python train.py --color_jitter=0.2 --encoder_norm="batchnorm" --encoder_activation="relu6" --encoder_drop_path=0.1 --encoder_kernel_size=3 --encoder_stem="single" --loss="mse" --decoder_widths=[64, 64, 128, 256] --decoder_blocks_per_level=1 --optimizer="normuon" --muon_scale="original" --lr_schedule="step"
Rows from block 1 of the decoder of a small image VAE, named by matrix and row number. Rows with one number belong to one channel. Each number is 200 + 30 x the weight over its row's rms, rounded and kept within 0 to 999. All counts start at 0.
Before each channel's rows are labels from the 100 images, of 14976, where the channel reaches its highest value: "peak at" is the part of the image that holds the peak. Only what is clearly more common there than usual is listed. The data: crops of objects in photos (Visual Genome). In brackets: how many of the 100, against the usual share in percent.
# convs1: 3x3 conv (decoder.mid.1.convs.1.weight, 128x128x3x3, each kernel summed), inputs 0-127
# convs2: expand pointwise conv (decoder.mid.1.convs.2.weight, 256x128x1x1, transposed), outputs 0-127

peak at: middle left (33 vs 12.5); top centre (33 vs 12.5)
convs1.62,242,226,180,198,179,195,204,147,167,230,149,197,195,169,188,244,220,233,182,185,144,215,230,162,162,168,195,174,171,212,229,255,224,224,157,186,181,221,218,179,174,222,145,205,238,224,239,215,167,185,206,246,205,212,261,235,198,198,208,213,147,223,236,257,218,198,207,221,162,175,188,192,209,202,217,179,155,169,177,192,216,204,194,142,163,237,160,192,178,186,219,283,194,207,227,236,219,222,179,250,151,168,182,227,187,193,190,164,146,196,254,203,218,178,153,214,140,148,192,188,207,207,184,238,176,211,169,159
convs2.62,196,214,209,258,180,205,205,218,184,202,146,246,224,213,160,218,195,193,234,245,166,208,209,197,228,208,131,214,239,255,214,217,213,163,184,114,200,205,171,175,151,238,207,222,222,148,157,214,182,273,262,190,242,178,198,276,184,225,181,195,202,206,174,161,207,204,175,225,192,206,164,194,217,197,156,214,176,196,175,233,178,161,178,189,202,149,221,197,211,192,202,169,230,194,126,188,182,182,272,149,219,195,212,145,244,186,149,192,210,211,186,149,197,215,153,200,199,194,211,212,226,232,255,163,198,222,196,174

peak at: middle left (30 vs 12.5)
convs1.32,142,176,166,177,162,232,217,110,183,153,203,205,200,254,219,231,208,186,200,198,173,219,129,228,164,206,253,266,204,191,188,223,192,204,223,245,198,240,126,189,207,199,181,221,222,129,195,182,189,186,196,209,199,185,215,179,181,200,187,144,179,228,201,207,179,191,167,194,138,204,268,195,251,220,197,198,206,162,207,209,199,218,131,187,158,173,187,205,171,178,195,154,163,201,214,197,180,201,156,189,112,164,220,191,221,225,199,208,199,216,181,191,251,201,186,238,189,207,185,188,202,168,194,158,214,217,151,184
convs2.32,184,202,191,244,230,254,220,186,173,223,161,207,154,208,242,225,190,164,206,181,159,230,189,165,227,193,246,170,221,184,209,206,224,183,212,204,208,148,188,176,242,226,236,196,187,148,204,254,148,226,208,202,132,171,162,218,129,243,123,167,202,197,184,220,160,193,211,214,142,199,175,211,199,206,238,197,181,172,129,166,215,244,163,183,260,216,157,189,141,170,171,221,229,191,187,177,181,208,188,208,191,208,197,196,284,224,193,196,161,210,183,253,188,226,205,239,192,225,215,197,144,152,235,180,202,171,185,209

peak at: middle left (41 vs 12.5)
convs1.88,193,176,193,190,158,195,207,198,179,193,191,137,208,191,182,202,223,192,209,219,203,209,200,190,216,222,183,212,191,217,191,151,222,176,149,225,180,184,222,226,202,176,211,178,216,223,216,208,260,200,265,188,196,169,237,244,209,123,166,228,196,200,214,76,206,221,151,237,124,196,182,191,173,207,139,170,215,205,180,202,194,92,188,185,179,205,229,187,153,206,216,202,210,175,177,202,173,176,179,199,164,227,235,221,178,96,177,166,173,202,194,199,207,169,204,202,235,197,195,215,203,181,195,184,210,237,175,199
convs2.88,233,248,202,182,229,154,244,212,230,174,230,255,188,225,199,184,234,228,158,212,182,260,249,214,199,134,240,206,211,231,195,219,251,177,235,135,198,189,103,156,190,178,210,188,146,281,260,221,169,211,225,200,197,248,240,207,199,188,205,194,182,192,174,197,211,209,214,216,228,161,184,216,193,215,202,212,230,202,160,232,234,181,132,231,235,222,210,170,182,177,209,156,189,232,185,179,167,183,236,197,223,189,248,169,208,182,232,238,230,228,144,225,209,184,196,181,188,165,189,224,183,218,206,191,234,200,254,186

peak at: bottom centre (47 vs 12.5)
convs1.58,255,201,174,188,197,241,195,168,163,214,192,219,158,181,188,191,173,206,187,235,177,152,172,188,220,193,253,167,195,170,220,191,193,227,196,198,164,203,207,129,142,230,185,209,191,209,188,220,149,218,161,228,178,192,187,164,212,192,193,206,169,216,184,175,157,219,225,197,207,218,214,187,200,168,171,126,177,180,141,244,197,218,126,95,176,149,188,139,173,180,212,217,198,186,169,172,249,165,195,208,222,227,163,251,201,192,176,173,197,205,245,202,187,179,177,237,125,200,172,179,210,230,168,217,167,203,170,217
convs2.58,251,242,217,164,156,156,209,234,209,158,178,211,238,228,206,198,179,197,195,151,200,207,171,220,208,214,221,232,201,185,227,186,224,218,176,204,233,237,172,203,190,255,213,139,236,157,226,176,171,196,171,232,211,182,231,191,192,242,202,222,242,159,205,211,224,168,222,150,248,193,172,189,193,216,163,188,186,193,183,213,184,211,215,158,274,214,201,204,211,257,182,193,179,164,232,205,176,164,173,237,120,225,171,247,237,190,197,214,211,239,210,220,249,200,165,176,226,223,219,203,140,184,219,213,216,184,226,244

peak at: bottom centre (34 vs 12.5)
convs1.108,129,210,222,218,167,199,245,144,194,165,163,220,221,215,187,204,227,203,181,202,204,226,127,220,199,163,233,250,158,208,211,208,189,200,202,250,175,255,161,242,186,205,200,180,161,161,203,161,167,207,181,243,169,216,234,206,130,215,202,174,222,137,208,212,207,251,181,237,242,179,226,211,200,154,210,231,237,184,184,213,232,214,181,152,152,199,182,208,202,201,221,183,221,174,243,210,213,232,188,234,188,194,217,253,189,192,189,180,186,187,135,184,260,215,183,170,153,216,177,178,171,166,150,194,142,183,213,146
convs2.108,176,209,205,223,202,213,218,234,238,177,162,201,176,214,148,155,157,201,199,118,197,193,142,244,165,215,216,175,210,219,212,165,232,180,238,176,218,198,208,192,206,188,157,202,198,232,226,170,201,146,199,214,132,169,175,171,144,217,219,142,187,185,209,226,196,201,222,208,220,133,227,223,192,204,194,190,185,202,197,167,255,255,222,238,226,233,209,207,244,169,169,218,185,196,253,210,194,207,150,234,224,221,210,180,234,172,169,169,231,263,239,251,287,223,195,208,237,245,178,247,220,196,221,193,216,200,209,182

peak at: bottom centre (39 vs 12.5)
convs1.51,181,146,160,197,234,194,176,221,195,189,210,173,209,167,232,175,200,178,189,148,202,206,174,198,184,163,205,156,166,174,189,221,281,199,150,189,178,192,111,212,189,189,200,222,191,141,250,192,170,146,152,237,176,187,252,199,195,190,197,175,180,193,213,212,202,223,196,222,194,181,202,217,215,218,197,210,236,201,225,217,153,254,226,232,206,164,166,237,168,175,240,221,236,193,204,157,243,161,232,208,161,203,168,157,180,271,206,187,129,250,159,148,222,167,219,209,170,190,242,167,193,169,186,180,196,222,209,225
convs2.51,219,173,131,176,233,245,216,222,174,240,207,151,247,181,202,217,190,223,186,101,239,285,212,222,234,185,217,226,187,168,199,126,167,231,218,188,187,215,107,219,207,167,221,209,237,156,212,220,165,234,150,169,165,156,227,136,189,211,205,252,216,181,204,138,227,226,198,175,187,145,265,208,200,200,200,179,166,191,177,194,172,190,186,204,267,157,194,240,207,211,209,188,221,205,193,196,176,258,215,193,197,177,203,227,190,204,202,167,158,188,212,267,236,164,156,168,201,161,226,195,178,264,181,177,169,195,227,172

peak at: middle left (52 vs 12.5)
convs1.65,192,193,224,288,218,167,192,199,229,190,182,209,204,170,238,201,207,199,181,137,143,177,210,195,190,177,205,199,196,166,212,185,196,222,193,135,191,224,220,171,206,215,167,205,205,161,198,154,186,224,175,176,200,202,194,202,133,184,270,168,199,158,172,186,207,219,181,186,235,216,201,191,207,186,195,218,155,186,162,197,179,188,244,195,238,190,203,189,159,183,191,117,198,227,254,149,221,194,230,201,202,104,227,148,199,205,246,205,149,231,191,204,203,166,183,216,213,131,269,144,213,178,174,242,189,196,208,202
convs2.65,186,197,206,160,178,184,191,218,163,211,211,215,113,210,211,266,251,190,259,189,274,227,169,253,148,181,232,197,218,163,182,198,176,224,211,155,158,243,224,213,178,216,231,193,174,232,164,191,141,150,172,213,165,160,204,178,229,191,217,208,254,229,178,252,211,196,255,241,234,253,195,227,181,190,201,217,197,194,261,143,199,193,209,185,121,226,199,232,179,205,189,246,261,162,197,236,220,203,197,133,204,201,183,226,237,187,171,240,182,215,197,210,197,194,193,228,181,162,168,216,258,169,184,170,267,165,164,158

peak at: bottom centre (87 vs 12.5)
convs1.22,181,151,210,156,247,180,231,190,188,160,166,144,167,223,245,167,207,188,210,206,193,201,165,173,278,169,141,162,210,172,217,175,256,201,165,208,202,224,199,169,159,193,193,193,175,197,265,193,228,236,152,192,173,153,229,244,206,152,194,221,183,151,185,166,189,237,195,182,192,174,166,219,187,180,165,173,220,187,195,263,176,217,177,195,152,187,200,220,185,227,195,246,191,216,142,184,218,203,164,189,172,197,183,201,175,194,194,148,144,246,202,180,229,119,159,204,198,206,183,177,204,211,162,139,202,183,199,215
convs2.22,203,213,192,145,203,159,168,237,250,190,196,151,152,201,197,188,171,187,133,184,225,203,235,249,234,199,176,235,171,191,267,211,205,207,229,222,206,250,254,192,233,163,236,245,258,193,149,164,230,173,217,200,204,230,212,167,243,212,162,227,195,192,273,273,221,194,234,182,147,206,213,220,185,219,217,189,214,226,219,202,191,206,194,209,242,181,231,278,201,219,193,227,190,215,182,200,153,202,187,235,203,215,229,185,217,222,161,193,204,214,224,227,174,121,231,210,225,187,231,216,190,144,243,230,249,200,157,168

peak at: bottom centre (59 vs 12.5)
convs1.86,197,220,190,152,233,156,229,199,148,188,113,137,196,173,206,204,224,192,194,222,207,190,182,173,227,194,165,128,222,246,203,188,205,212,222,213,212,174,193,187,185,215,215,219,226,184,235,210,96,202,120,239,231,198,208,216,154,208,219,171,195,162,205,107,226,196,187,193,191,120,166,246,184,200,193,199,197,204,173,213,245,232,207,204,197,166,211,207,210,176,175,183,202,197,187,195,258,191,210,195,236,222,217,167,180,203,204,204,155,235,200,208,198,147,205,172,209,167,214,178,181,196,195,158,144,148,181,215
convs2.86,182,199,207,214,197,261,161,193,186,186,200,182,196,218,169,175,201,207,251,173,175,207,181,213,193,220,209,167,208,145,158,164,166,188,177,169,199,207,191,238,188,144,239,152,226,216,175,197,161,178,161,216,179,217,245,179,174,215,169,276,188,176,292,279,208,203,221,175,182,255,302,162,150,232,220,187,207,172,223,186,219,193,194,204,171,215,244,217,193,189,181,225,170,200,160,199,194,174,213,150,242,217,265,256,196,189,208,162,224,198,180,196,206,218,213,193,227,191,211,164,218,150,196,228,118,205,149,159

peak at: middle left (37 vs 12.5)
convs1.1,172,206,234,150,178,165,206,152,156,199,195,195,170,234,150,173,214,266,153,213,176,175,106,187,195,207,244,184,182,171,167,184,172,211,163,243,154,183,216,216,216,166,198,207,148,272,210,234,188,196,252,190,195,177,183,212,166,180,194,182,127,208,149,200,225,226,178,214,180,243,168,201,200,225,156,161,235,171,197,188,184,184,192,152,242,188,188,178,237,206,217,197,182,164,161,236,197,232,194,180,211,205,222,176,165,154,226,162,183,197,209,196,184,185,161,214,159,135,198,212,176,190,133,185,191,196,176,191
convs2.1,245,173,242,207,157,179,222,145,161,188,233,200,243,234,267,211,172,213,237,187,178,159,177,147,230,219,198,214,217,274,251,218,230,174,213,217,219,173,147,238,268,192,147,244,171,229,189,186,175,221,197,181,253,155,130,158,226,123,206,223,209,234,174,233,206,248,216,197,223,191,193,231,209,257,211,170,223,269,246,191,220,167,182,245,231,172,159,209,209,228,217,155,198,164,145,205,171,174,160,210,194,182,196,225,228,209,215,224,238,152,200,198,199,164,213,202,182,215,172,184,263,142,175,258,161,195,223,177

peak at: bottom centre (35 vs 12.5)
convs1.109,205,219,124,175,211,186,196,190,188,181,182,232,228,236,233,160,192,206,159,198,171,179,146,252,238,244,235,226,224,200,200,184,218,204,207,249,211,118,277,189,167,200,220,187,189,174,223,196,217,196,198,167,172,197,231,178,230,142,190,225,175,192,170,160,213,196,211,194,204,186,262,175,219,214,149,199,195,176,171,229,199,231,159,141,178,175,235,248,175,152,193,268,193,156,175,212,194,166,204,198,146,161,148,229,199,192,228,165,184,199,208,205,229,167,205,213,157,248,222,188,221,246,190,192,166,211,175,237
convs2.109,218,160,232,202,215,174,188,168,176,176,247,244,167,200,213,203,214,193,210,110,148,209,211,222,161,224,149,210,230,185,217,193,206,184,195,211,144,211,175,219,180,198,134,212,244,246,221,205,143,175,201,232,152,219,251,179,207,193,216,166,230,180,247,205,206,201,204,164,236,151,151,175,206,169,243,220,160,202,196,164,191,244,235,179,242,173,230,210,205,206,174,228,225,148,167,219,227,158,174,190,189,200,136,228,226,246,198,171,182,198,246,209,194,146,143,179,190,223,236,191,165,228,135,172,127,196,211,203

peak at: middle left (44 vs 12.5)
convs1.111,176,150,154,203,191,148,184,197,192,170,159,210,158,211,209,197,227,190,144,194,163,192,197,246,220,205,203,285,207,189,222,210,173,189,214,190,220,226,166,224,241,209,185,172,213,106,229,190,206,194,211,178,228,160,264,193,242,180,199,175,193,213,180,170,184,164,198,166,166,170,217,219,251,155,221,181,255,159,183,174,216,228,155,214,190,209,179,212,199,191,191,211,183,174,245,221,205,239,162,193,134,170,229,180,176,208,208,235,127,229,167,203,207,117,181,212,223,203,218,149,200,174,207,154,203,166,193,182
convs2.111,162,205,168,256,192,203,163,148,256,255,193,222,218,182,207,170,144,197,215,244,201,198,178,208,147,269,186,245,226,145,196,206,202,199,243,260,203,250,197,135,214,195,147,257,147,263,239,226,186,165,201,201,189,205,166,225,167,173,202,153,214,185,232,206,126,184,203,194,211,173,218,225,200,199,220,220,201,208,266,146,185,213,185,178,172,189,162,178,226,219,268,201,250,160,165,217,188,219,198,218,207,164,207,196,219,181,201,196,208,194,227,179,212,203,199,192,199,233,228,183,255,180,210,178,179,219,169,176