From a checkpoint of a small image VAE: 2.42M parameters.
Rows from block 5 of the encoder of a small image VAE, named by matrix and row number. Rows with one number belong to one channel. Each number is 500 + 25 x the weight over its row's rms, rounded and kept within 0 to 999. All counts start at 0. Numbers have three digits each.
After each channel's rows are labels from the 100 images, of 14976, where the channel reaches its highest value: "patch colour" is the nearest of a few named colours to the mean colour under the peak. Only what is clearly more common there than usual is listed. The data: crops of objects in photos (Visual Genome).
# convs0: first 3x3 conv (encoder.blocks.5.convs.0.weight, 96x96x3x3, each kernel summed), inputs 0-95
# convs1: second 3x3 conv (encoder.blocks.5.convs.1.weight, 96x96x3x3, transposed, each kernel summed), outputs 0-95

convs0.59:457483524514486545489483478490527552513483501516485433500505548466487509468489516483533502530532488491524469508495501478509494461463536460537493509467502494495494531480456508451510494516508557516536499486504519490496501538508564464507478487528474492510502512501516511483521471523509462478
convs1.59:524495485470494471508496492475529491485513446498492574515547491468510473510506532500477495485521533506497564464519463465551501500469489470499495469505496540500467458475515520493502456521469476461516490454509466494512491472482490508483447489485521507467475512491492498495463515493501524489
patch colour: red

convs0.78:516485473493474505504481530451480524463493560481520511533539481535479514488501483488496488535509482511493493505515527501457510520512452499505489489514516502526447525518498474452508474436457513493488508477518534499493524453494470511482486514511480471454432483485493501503471524489519542488
convs1.78:460509514502489474531472462504518480473489497472483518537463495509521506497497521504510532524469472474509499493503470485497502520467526461481466469441510528484474519512504505527501566494511491500511487515540509492517513571522480482519461474486544497459477452502508520504569499488482501477
patch colour: pink

convs0.31:493531541475534523485458530506499467480463450469544462550509555521512465505500516488480477506492475512523524494477479496537506494484503500482513476505463505462524490478523497507491474505501499541494494517489456504463489471473475519527454445490470532507506475511545516495483513524510504546
convs1.31:546482506484511520476486481538500520524479479478489496504501511514517490494539468485505463510468498469512556519482487521513489516472499488497506461553517484463496517530469535473513521496477515500467530465520474426540505501487517463472485524496496489529504539486573479475530495518522468483
patch colour: white

convs0.44:494526507514509477537471516506501486512547541481482493541502495468458508447507533536527489495518505442470518534449513497495516505461444478493478484498500473542521480511491561468461495545510498503489490503499500525479516498501495491479486506474434483492510504508525503475540501477463480492
convs1.44:479495510526480548473498508460513477494464476511504511494510526492479534546536499502508529485526523566512521447563490516514460488523523524483499510514490512494515527464473460490517504508535517482460493518500486455476502524496462484495499457475532495474488497532471497441504478481518529486
patch colour: white; pink

convs0.91:479479483481489489512517506518507455532525491481540510483484508467501464542494475509468458510559482493516516497463514493511472542475504511521481546497477456529457487503487470509470504486545484486490504529492504494521444523529516489462567503534476498536497488530528474519497530472484497525
convs1.91:533505475489495508466471445474482495489498505490477505471497499492486456494488514501519476447498509439501503453497480499535458484538509477488525544513509493497515490536517488475487470442466495514468463482499480493455526476465460470495473473521498481511479452508488509460457468488523502496
patch colour: white

convs0.14:519507496490484525499528502498478554467506521501508500531473517495508459504521492523473560513474520477486500485512524480422492491450459483515496483514516484497483512496497491466492437479456519511506480516509528533517528470497450511451500461489536501460457529466482505501531493502502515509
convs1.14:525500497444505530514470511483506493494445523481488493496518446457516513512519498500484481498501469507522483481517467469534505494499458464453529511481516477587473485524472495489472463455524453506510544515524486488505523455472505498489468502493497486516490518465504497506512505498515491450
patch colour: blue

convs0.32:477461483517493491523466479491515500467503535481528483499525521501491512477482468474509464484464524524484463511533510505492485498500501465458491533510505485508474566462511486522494454483506488473526518464498515488446519497464418521504470460483487494499509496488452502501557489531504501486
convs1.32:539530522478526495501482543489498517461520499486556469524522508540469514512534487511544505473491452522496497503470453492521528507517491485455526438493556525505478511510504521507516525522539482480498504516476503527525469516515506533481473535497534516492492500464473508506528529533456507485
patch colour: pink

convs0.38:474512523479495556478541515505492500509459499483505491477496479527485509536519504548468492528455551506510473489502530503477505497476404445478483475511541486500506469490491485521476471478459514533505504508494483499490518496511491494480488536475501502532446507490443512492489518514506496523
convs1.38:517478502566485488539494481489497491533497407498494507498481508481515522479463511469541485506525450517506487499506477491463472489521546519508543476525491509500533499500499492509473510507553494501544440501501507530464504485495484478518462498485454512471537500534507470502477499520508487480
patch colour: pink

convs0.69:489463478513532505496475511502457511546502447464492502469498477491513486534529508492477493524484554473498503495514501525491487504486426496476507492528492490546503480503493498528471521467498498523481485516466517502463518487458469501444507467469442478498468505497473478467502542455517490478
convs1.69:505531507489489488461484522541547502511471524483454514531492466498468540466537488485513492507495499472486502495485498485490556537473500508499456510491514517510459495533455444498511501520514526480501530488523478494515490519504522552460506485523532527491545513455535509484523543494456522495
patch colour: black

convs0.17:514459496514532460511497510497479430512485511477498475495458487528492516485521478460495505520494525486479542490500470474468477506522487487490501548517485460558464513474515493518480513460497451480506495472525535503489511506464452497501470547490466472449512476497512499531487545487514515485
convs1.17:547527536553494509520476520506482472467491501456474514505514516496497489477519500481514556472489535491504538502480479501513506498467494496521486455506450500482493489481486491488541544475498476492521476550501567493465472520536541501518495484480515496449488497478526498487562490479514503478
patch colour: red

convs0.82:519412502494487493484510503505526519424507480515500497479524500474520494485518480518517527504524526502488506501510523472476503449436451519493548511534518497551502516513488469495496501533476508492510517481510506528473529515492439487501545502495515525440482515497487482488495485471510508515
convs1.82:475589517490511539500493501477468522465499486492504492549482491536473507488525480513486479485457506492507530524479488507504472528533489507476459522509493514481491516565521528469504503480513497493449513521549472422537494482485504477509513533520497463511510501524485518494495503500511522475
patch colour: white

convs0.29:497487526486473517532516486475510531463533490472507489527484507506462505487487486485489514463506556508493485488512470481506472489533493474497495521524469530446460502510532507483501473463493543483497501473529476484470524507494520509501463538525491495404504443486504533531465514469508504486
convs1.29:479522486517513486482515547503505453473486446536501493517488488502519515488479491487508529463467459479516522480450475507464452537511499482459495521532519532487518478535460524495505498492485461514498492539552522462509488511502467458517498523494501483480518537504475500526516550525457488518
patch colour: white

convs0.24:493484503456492496525438496488492436506475496460492483524478487511512492521540471516512469512479507539500566516515543519503478489519448500486486550502489459554492480485507494466487530517503496501509490494529550504509474484469476490499515571498501494463457510505484483497503511496491522479
convs1.24:519502497515501510479460512474518484507495486466485529479524519486503503519507493514461485499492505474464444515514494462541515507467517474521494468511463477492496493508514491479528449470512512479500509536482511529550470523513508510504527425445508515453497445476475483464503443510512508475
patch colour: red

convs0.2:524493498501501532496521504500494479446467465464442505488496517474492487494530468497476463466509547500506575501475505541485480470478448572507506503495507490493464482507470490506469524500477517501499514537497507514487493514504518470485524558508488504438483486503511480501503529477537501495
convs1.2:506491500510519496507482530501465453485533504517491511492510470470521549480504514487524527515501490534525369484507504505502506517501515483507486524502502493506527526500513497476495490498519451564524476512506532517480496501498479450541494442525506492501487539490476510504501498500497488532
patch colour: green

convs0.21:502512510496488504504491492465525511449485516452496550499487492519486441559499482514514473472523486475487555514487530527483487524515444566534504492497523480543475478519475491462467479502477551511473507507469520488511470483520499480471497492495497477475488528484518475482454507512489502521
convs1.21:491497489494497486484475488527500474493495541501501477496478490503516508496453509522447528543503458540504413468527502467488477478527511480486503550485476482500490561533522471501511532504536497513504482505495500550508500475498464505513489470497476495499508483522464467491482480466563533497
patch colour: green

convs0.87:526471479512478491509540498506485511488506562493463463469484495497492475486541485521494523501484564501485510494500532455479477480514543444482508525499554489534463515491475493483476506520544454494493489484507563532509485488527478514487498485539479505457532469492504491491498528513524484479
convs1.87:474512499523499470497475489498496474493508464477475496548484477531513500513469470518492455489492430488513485507480465501519443487504479497505509464532512506527495477500478501519500515476492522460451518522527485409497507533494499453498492510514499480463445515528523474510517528476503502467
patch colour: white

convs0.48:512532520524475585464549515499489468467491490501508499508470518514533489519499515517476486519443493489495477489516497516493499470443503505493507506520498508490532479497485527542539467481458494504468490534507472495505517503516476489478458442515497500475462456480481538503484489527502453521
convs1.48:506505502436517484497499512480506528503538529479484487541509472516462490462507504478485525443448458478506497504495469470564506504532527476536494497523517499512462495522508511494503483509473542516502512465529479500528474430486554494512475496513493475484486483520536489491524529496484507463
patch colour: pink

convs0.56:526500504480531561469492505468475480486484519481534491517506521512503519471520505471467518532535484499527513488481540514523547504428507494532517495534447473489527511522476503505499493542530471486483488498508421520478503461476482468530505467497486517512518509496531535509485465510507493515
convs1.56:457533530490506549543500484518532534498470460515494569508511534488510514520479488543513485479483507511539548527528489534540492495479507520510515488480528471504495505464524521481503489507494491475471505444504485454504515507471479494456513494492526500494473546525496498472477455456510497474
patch colour: white

convs0.12:512512503530525530519489483503524500461527459512487485529487511540516512468479503454474432435552446509496536475498481536491494488490510521512506544492491503475521521486526505542510497513517475504540490508510488518477524505455500492493486490467476485538568488508506514504473492521533485524
convs1.12:512455531536510479511463494449469488521462504519495498494479497468517539476544516472531451521486471525490524509500499511507547512518508503477510508485543489528487511484448500438498531505520512502503488497515496466463520502529446535502452518524486508490498512447508481472503516506447497489
patch colour: black

convs0.45:450457455447463508517519518482523485476487489499458505514470513460491503471492445532502549510488533482489506515483544465500494469495486514495484566525488458491467507533509480505522489505495507486513519526488541493500490518525508532489558508501501508455465494482471501515492502496524547478
convs1.45:482502493515482472491475518502476458479444501472480460480487469474538495538500501485479476517476512496463529499490488440489496484504485466502501508451463458547495495469542453491501485490513421457498483516530506539514462476497477504501489483538474511502507471506532474495490484492508507478
patch colour: blue; cyan

convs0.63:528459534488485485507492480509495553503494453482470518497513548467527467491514486531480497529487491518510508501478493528522478479448476495487512475511543523462482537456474491516525509489554484497497484507528531507467488536456485533480461482480490525489505449474444497467527498514483511502
convs1.63:542482484515540521514464532497508468519491516497484515530481484508480529493496461467513498486514554522512523466531501483499504522496485466547553510550488487541527451550526529486499486518477481492543510508461505455497517520506525491483479496519518514497529554513517492544523487516543498513
patch colour: black

convs0.43:512467485516502491525497514465541511488489477516481466465516514468504475536517463499506477485519536549496470539492543508459463491482469483454511503497491473471488553489506483499514497467506542471536477481495504512514475568513477476432522531512481500509510476465465506502488480494516527495
convs1.43:477478496476515484509484497481483461540496547512535529540454465485475482513489508516511489485471465467508466489461537507524466495516490476475535462474496492526509498554511532477453447518512477524507532526513506514514502493513513521535465510491528507516504483560507508518473531485550488512
patch colour: black

convs0.55:555456517486477527485475525477481456547492502499538488504469511529518522514505493434513469521504474532500513534487496505505501508463483472518550530488464462512477513460503504486523478492496483481533466507563484517490509507504514509495496537505447481518538489515466504502470478504550491495
convs1.55:541493507520523499506469490497493483490511512476481524531435476472488475474471493471471480493511484509516508485499512508516509490527461526493483509493493463508548503539531522497488521476536493517514467495503511497463493561523489522486558493564531515478538500545517460439489515485492479531
patch colour: black

convs0.19:484463504503525523528475496509448464489494505437474475496515478489470495477500473489541463481521524515515525547499478518480488449511464473499487512498494483513482492501483506418477510510529524499514531459516557498484499513492464499477522556507503493480476496477490492507519526460477506461
convs1.19:551507508511482503504499497480511493484511500530510531495512533473435513492486514480483526482498529528487435512503493472526503530464504515507499419502494550501521521492498511492545486518492471460512486523476497485541484475487525527507447443467527529497489514542469508474506470494524506513
patch colour: orange

convs0.3:476518510516505519477481488521478511481493505484427506518511523461510530488530521495456536471445574511521469500541488504464467491532468523462469487516528511484511517490483539497491509536474484539510535488477539488509504475509491494456488506518530517496452497530466508487509500510503473499
convs1.3:512481536478512503497485533463520438520485503502516489484469507546498519524493487517544455486545466507484477525519533501518513478489521491545506510471501511532487498454482459456522508505529459462527490485534502522527479494509494524534474505488451541507484499458498510480499514486438527501
patch colour: black

convs0.34:526477505492514523483496481489479517500537477505486551507521537486533482505479485528464506517485507523482506492503549501531548484454532494484525492529505465458487482491506492537539466505498471479505471501498452487451489491491501475508479456528437510491492506480480527548462463520544466498
convs1.34:518495507520486520509497451484488489522475496517481505461469468507505514503615495477504480504497494496511499499447489487480522532508486508508462504492495508466491516540468503514491488510475476463493520489498512476525525493497490536468498502455516511506532505446496487471466481472441552521
patch colour: black

convs0.39:468507484528497500500491494530486505486490497527474474489514523518507491497506494517511479463496439512510528495473473478492485479505436468440471528545476461538480497472520478469470517466487508500505504557529566514481496549473495493494550538505490485481465499480481492487498531466498490486
convs1.39:563518494487480525486511530474493513492498459500516508530494476486517495509506455459537497511484584504476506515465510512468484499503513487503545470498512524440516463523507502539467484484499500470467491479468478444512522503508520479531502452486493467499513506528522522474521495533525492528
patch colour: red

convs0.28:476469512527520487546527496514525506451530480469483497480487496528504481488480477513444449437504492490528513455496498538484486498533503525499471487499510499496475465470528499500507492429541481507475560464483522491472495501459472499493461480499507476507522495484489500523503540524489525493
convs1.28:532501502515490474457474515523454471497505465467494506526519512496512492486515464428524511524482526486481491464486526505532461525508485487497533477550491529497476480498455473552522500465477466480461459523507498482531494479480515498502461465511514512511471495523457526506520496465502469532
patch colour: pink

convs0.16:512467499501466472479484519523492461528503437498481509487481549476486505516541467488483484516479517499493498464485527511498493482480513512478508479523530485489465510495516487525526469541486465512529479491483515506438488520417506462497536470485516487485449514516441492507527488497491482475
convs1.16:539489486495548496503490519483513514508506541480498515500522500515503510459504456515483477487527505509524496535492527510512544554503488500510421521529470516512541528511475552462472526516506462532447532487510515459524476522527488509472499491500515521511533507447497519506536497491479477522
patch colour: black

convs0.83:503522516471458512488492494504478514473485521466462437498486501519483512518507531471509525435493536482491548500529501506496481450468513479488513490506527468456478487477499514468487480519500529488517472477488479494499488467488503512505475509483499452413503528537522501476493490479513462461
convs1.83:504525482525539520522493501484535471457521509442515530521493486506469515479488503518489467460513486493488542514527458517466509538477483521497497461505488528528490489501509505466533481545467522545464511482506525517535466562490523500466498510463518518479522481514473522533488519504525479455
patch colour: black

convs0.80:503457496478506498489501529480477468460479542515491494491498490488535517512499505511496441496493510512518471535476492486477482504479480474524519493503511494515553532457491502489506470527522486498493499524508533561480528496466392512479478502469477512476480495482442480482519478497469507498
convs1.80:492519469513487537521510501479526550523505500470522525550501490551513528517490499516506485521511481458523478490515492500519482510479497525472508485509492519487500509568526509517510532488512526529457515477466467423547514505525503474478488501488521527447556511512496505517528529523490467481
patch colour: white

convs0.76:530489503499525447476417507519482518500498495471491475515524503537486513520493511490509430492526483502498511509486444512534505499511442485502494504525501459539457514479488503435480516501509506501510489501484502504528519533454476480485504522479453507460491479533510516483522510502508459475
convs1.76:507476508511536533482491563492511486520538523510470508506482527447478491490524477492451510526519520473512486535502522536501569537465522502511453509520499546517483542508534480492517494549466504485462497513530522483507520509523507535504497480498561499518499523481500531499502542500488504493
patch colour: black

convs0.42:499475489477525505510468518484504512470507488505485483497492551487521424515513485523502494488489481472487501476465494443497465498493491512500517515492521463532543494479515500507505509460504546480499464478527544498472511505523515469485523510497522483467506553490500492533530565522515564455
convs1.42:541539507476486479479489501534508473504461464497555480487475511477504476508508529486513478511465483451470513483496456511523506498467480440492475484483442488456521479534535511504502489487501461524487509483525465527520513525512513511519512487503476520489527503481521449483458477544485455498
patch colour: black

convs0.73:508487480537511509497456536493492441501454489499488483511517482521526466506507503481475409474536440499520488511506504532533533515502489511486529534496451467528499524488517493496499514511517448493498482527528504527494523520519489495523505510529476461532501493486518460481489506468528509543
convs1.73:552544485504492508467500477442469500491538495490499469498466517475509458469476539483473448482464471501494507503503499491512471465542524531491491502531478464490471485484513543533513516508492536493497456476453484496491465498506496502547522440503481504487486491522493476481479502511543489471
patch colour: pink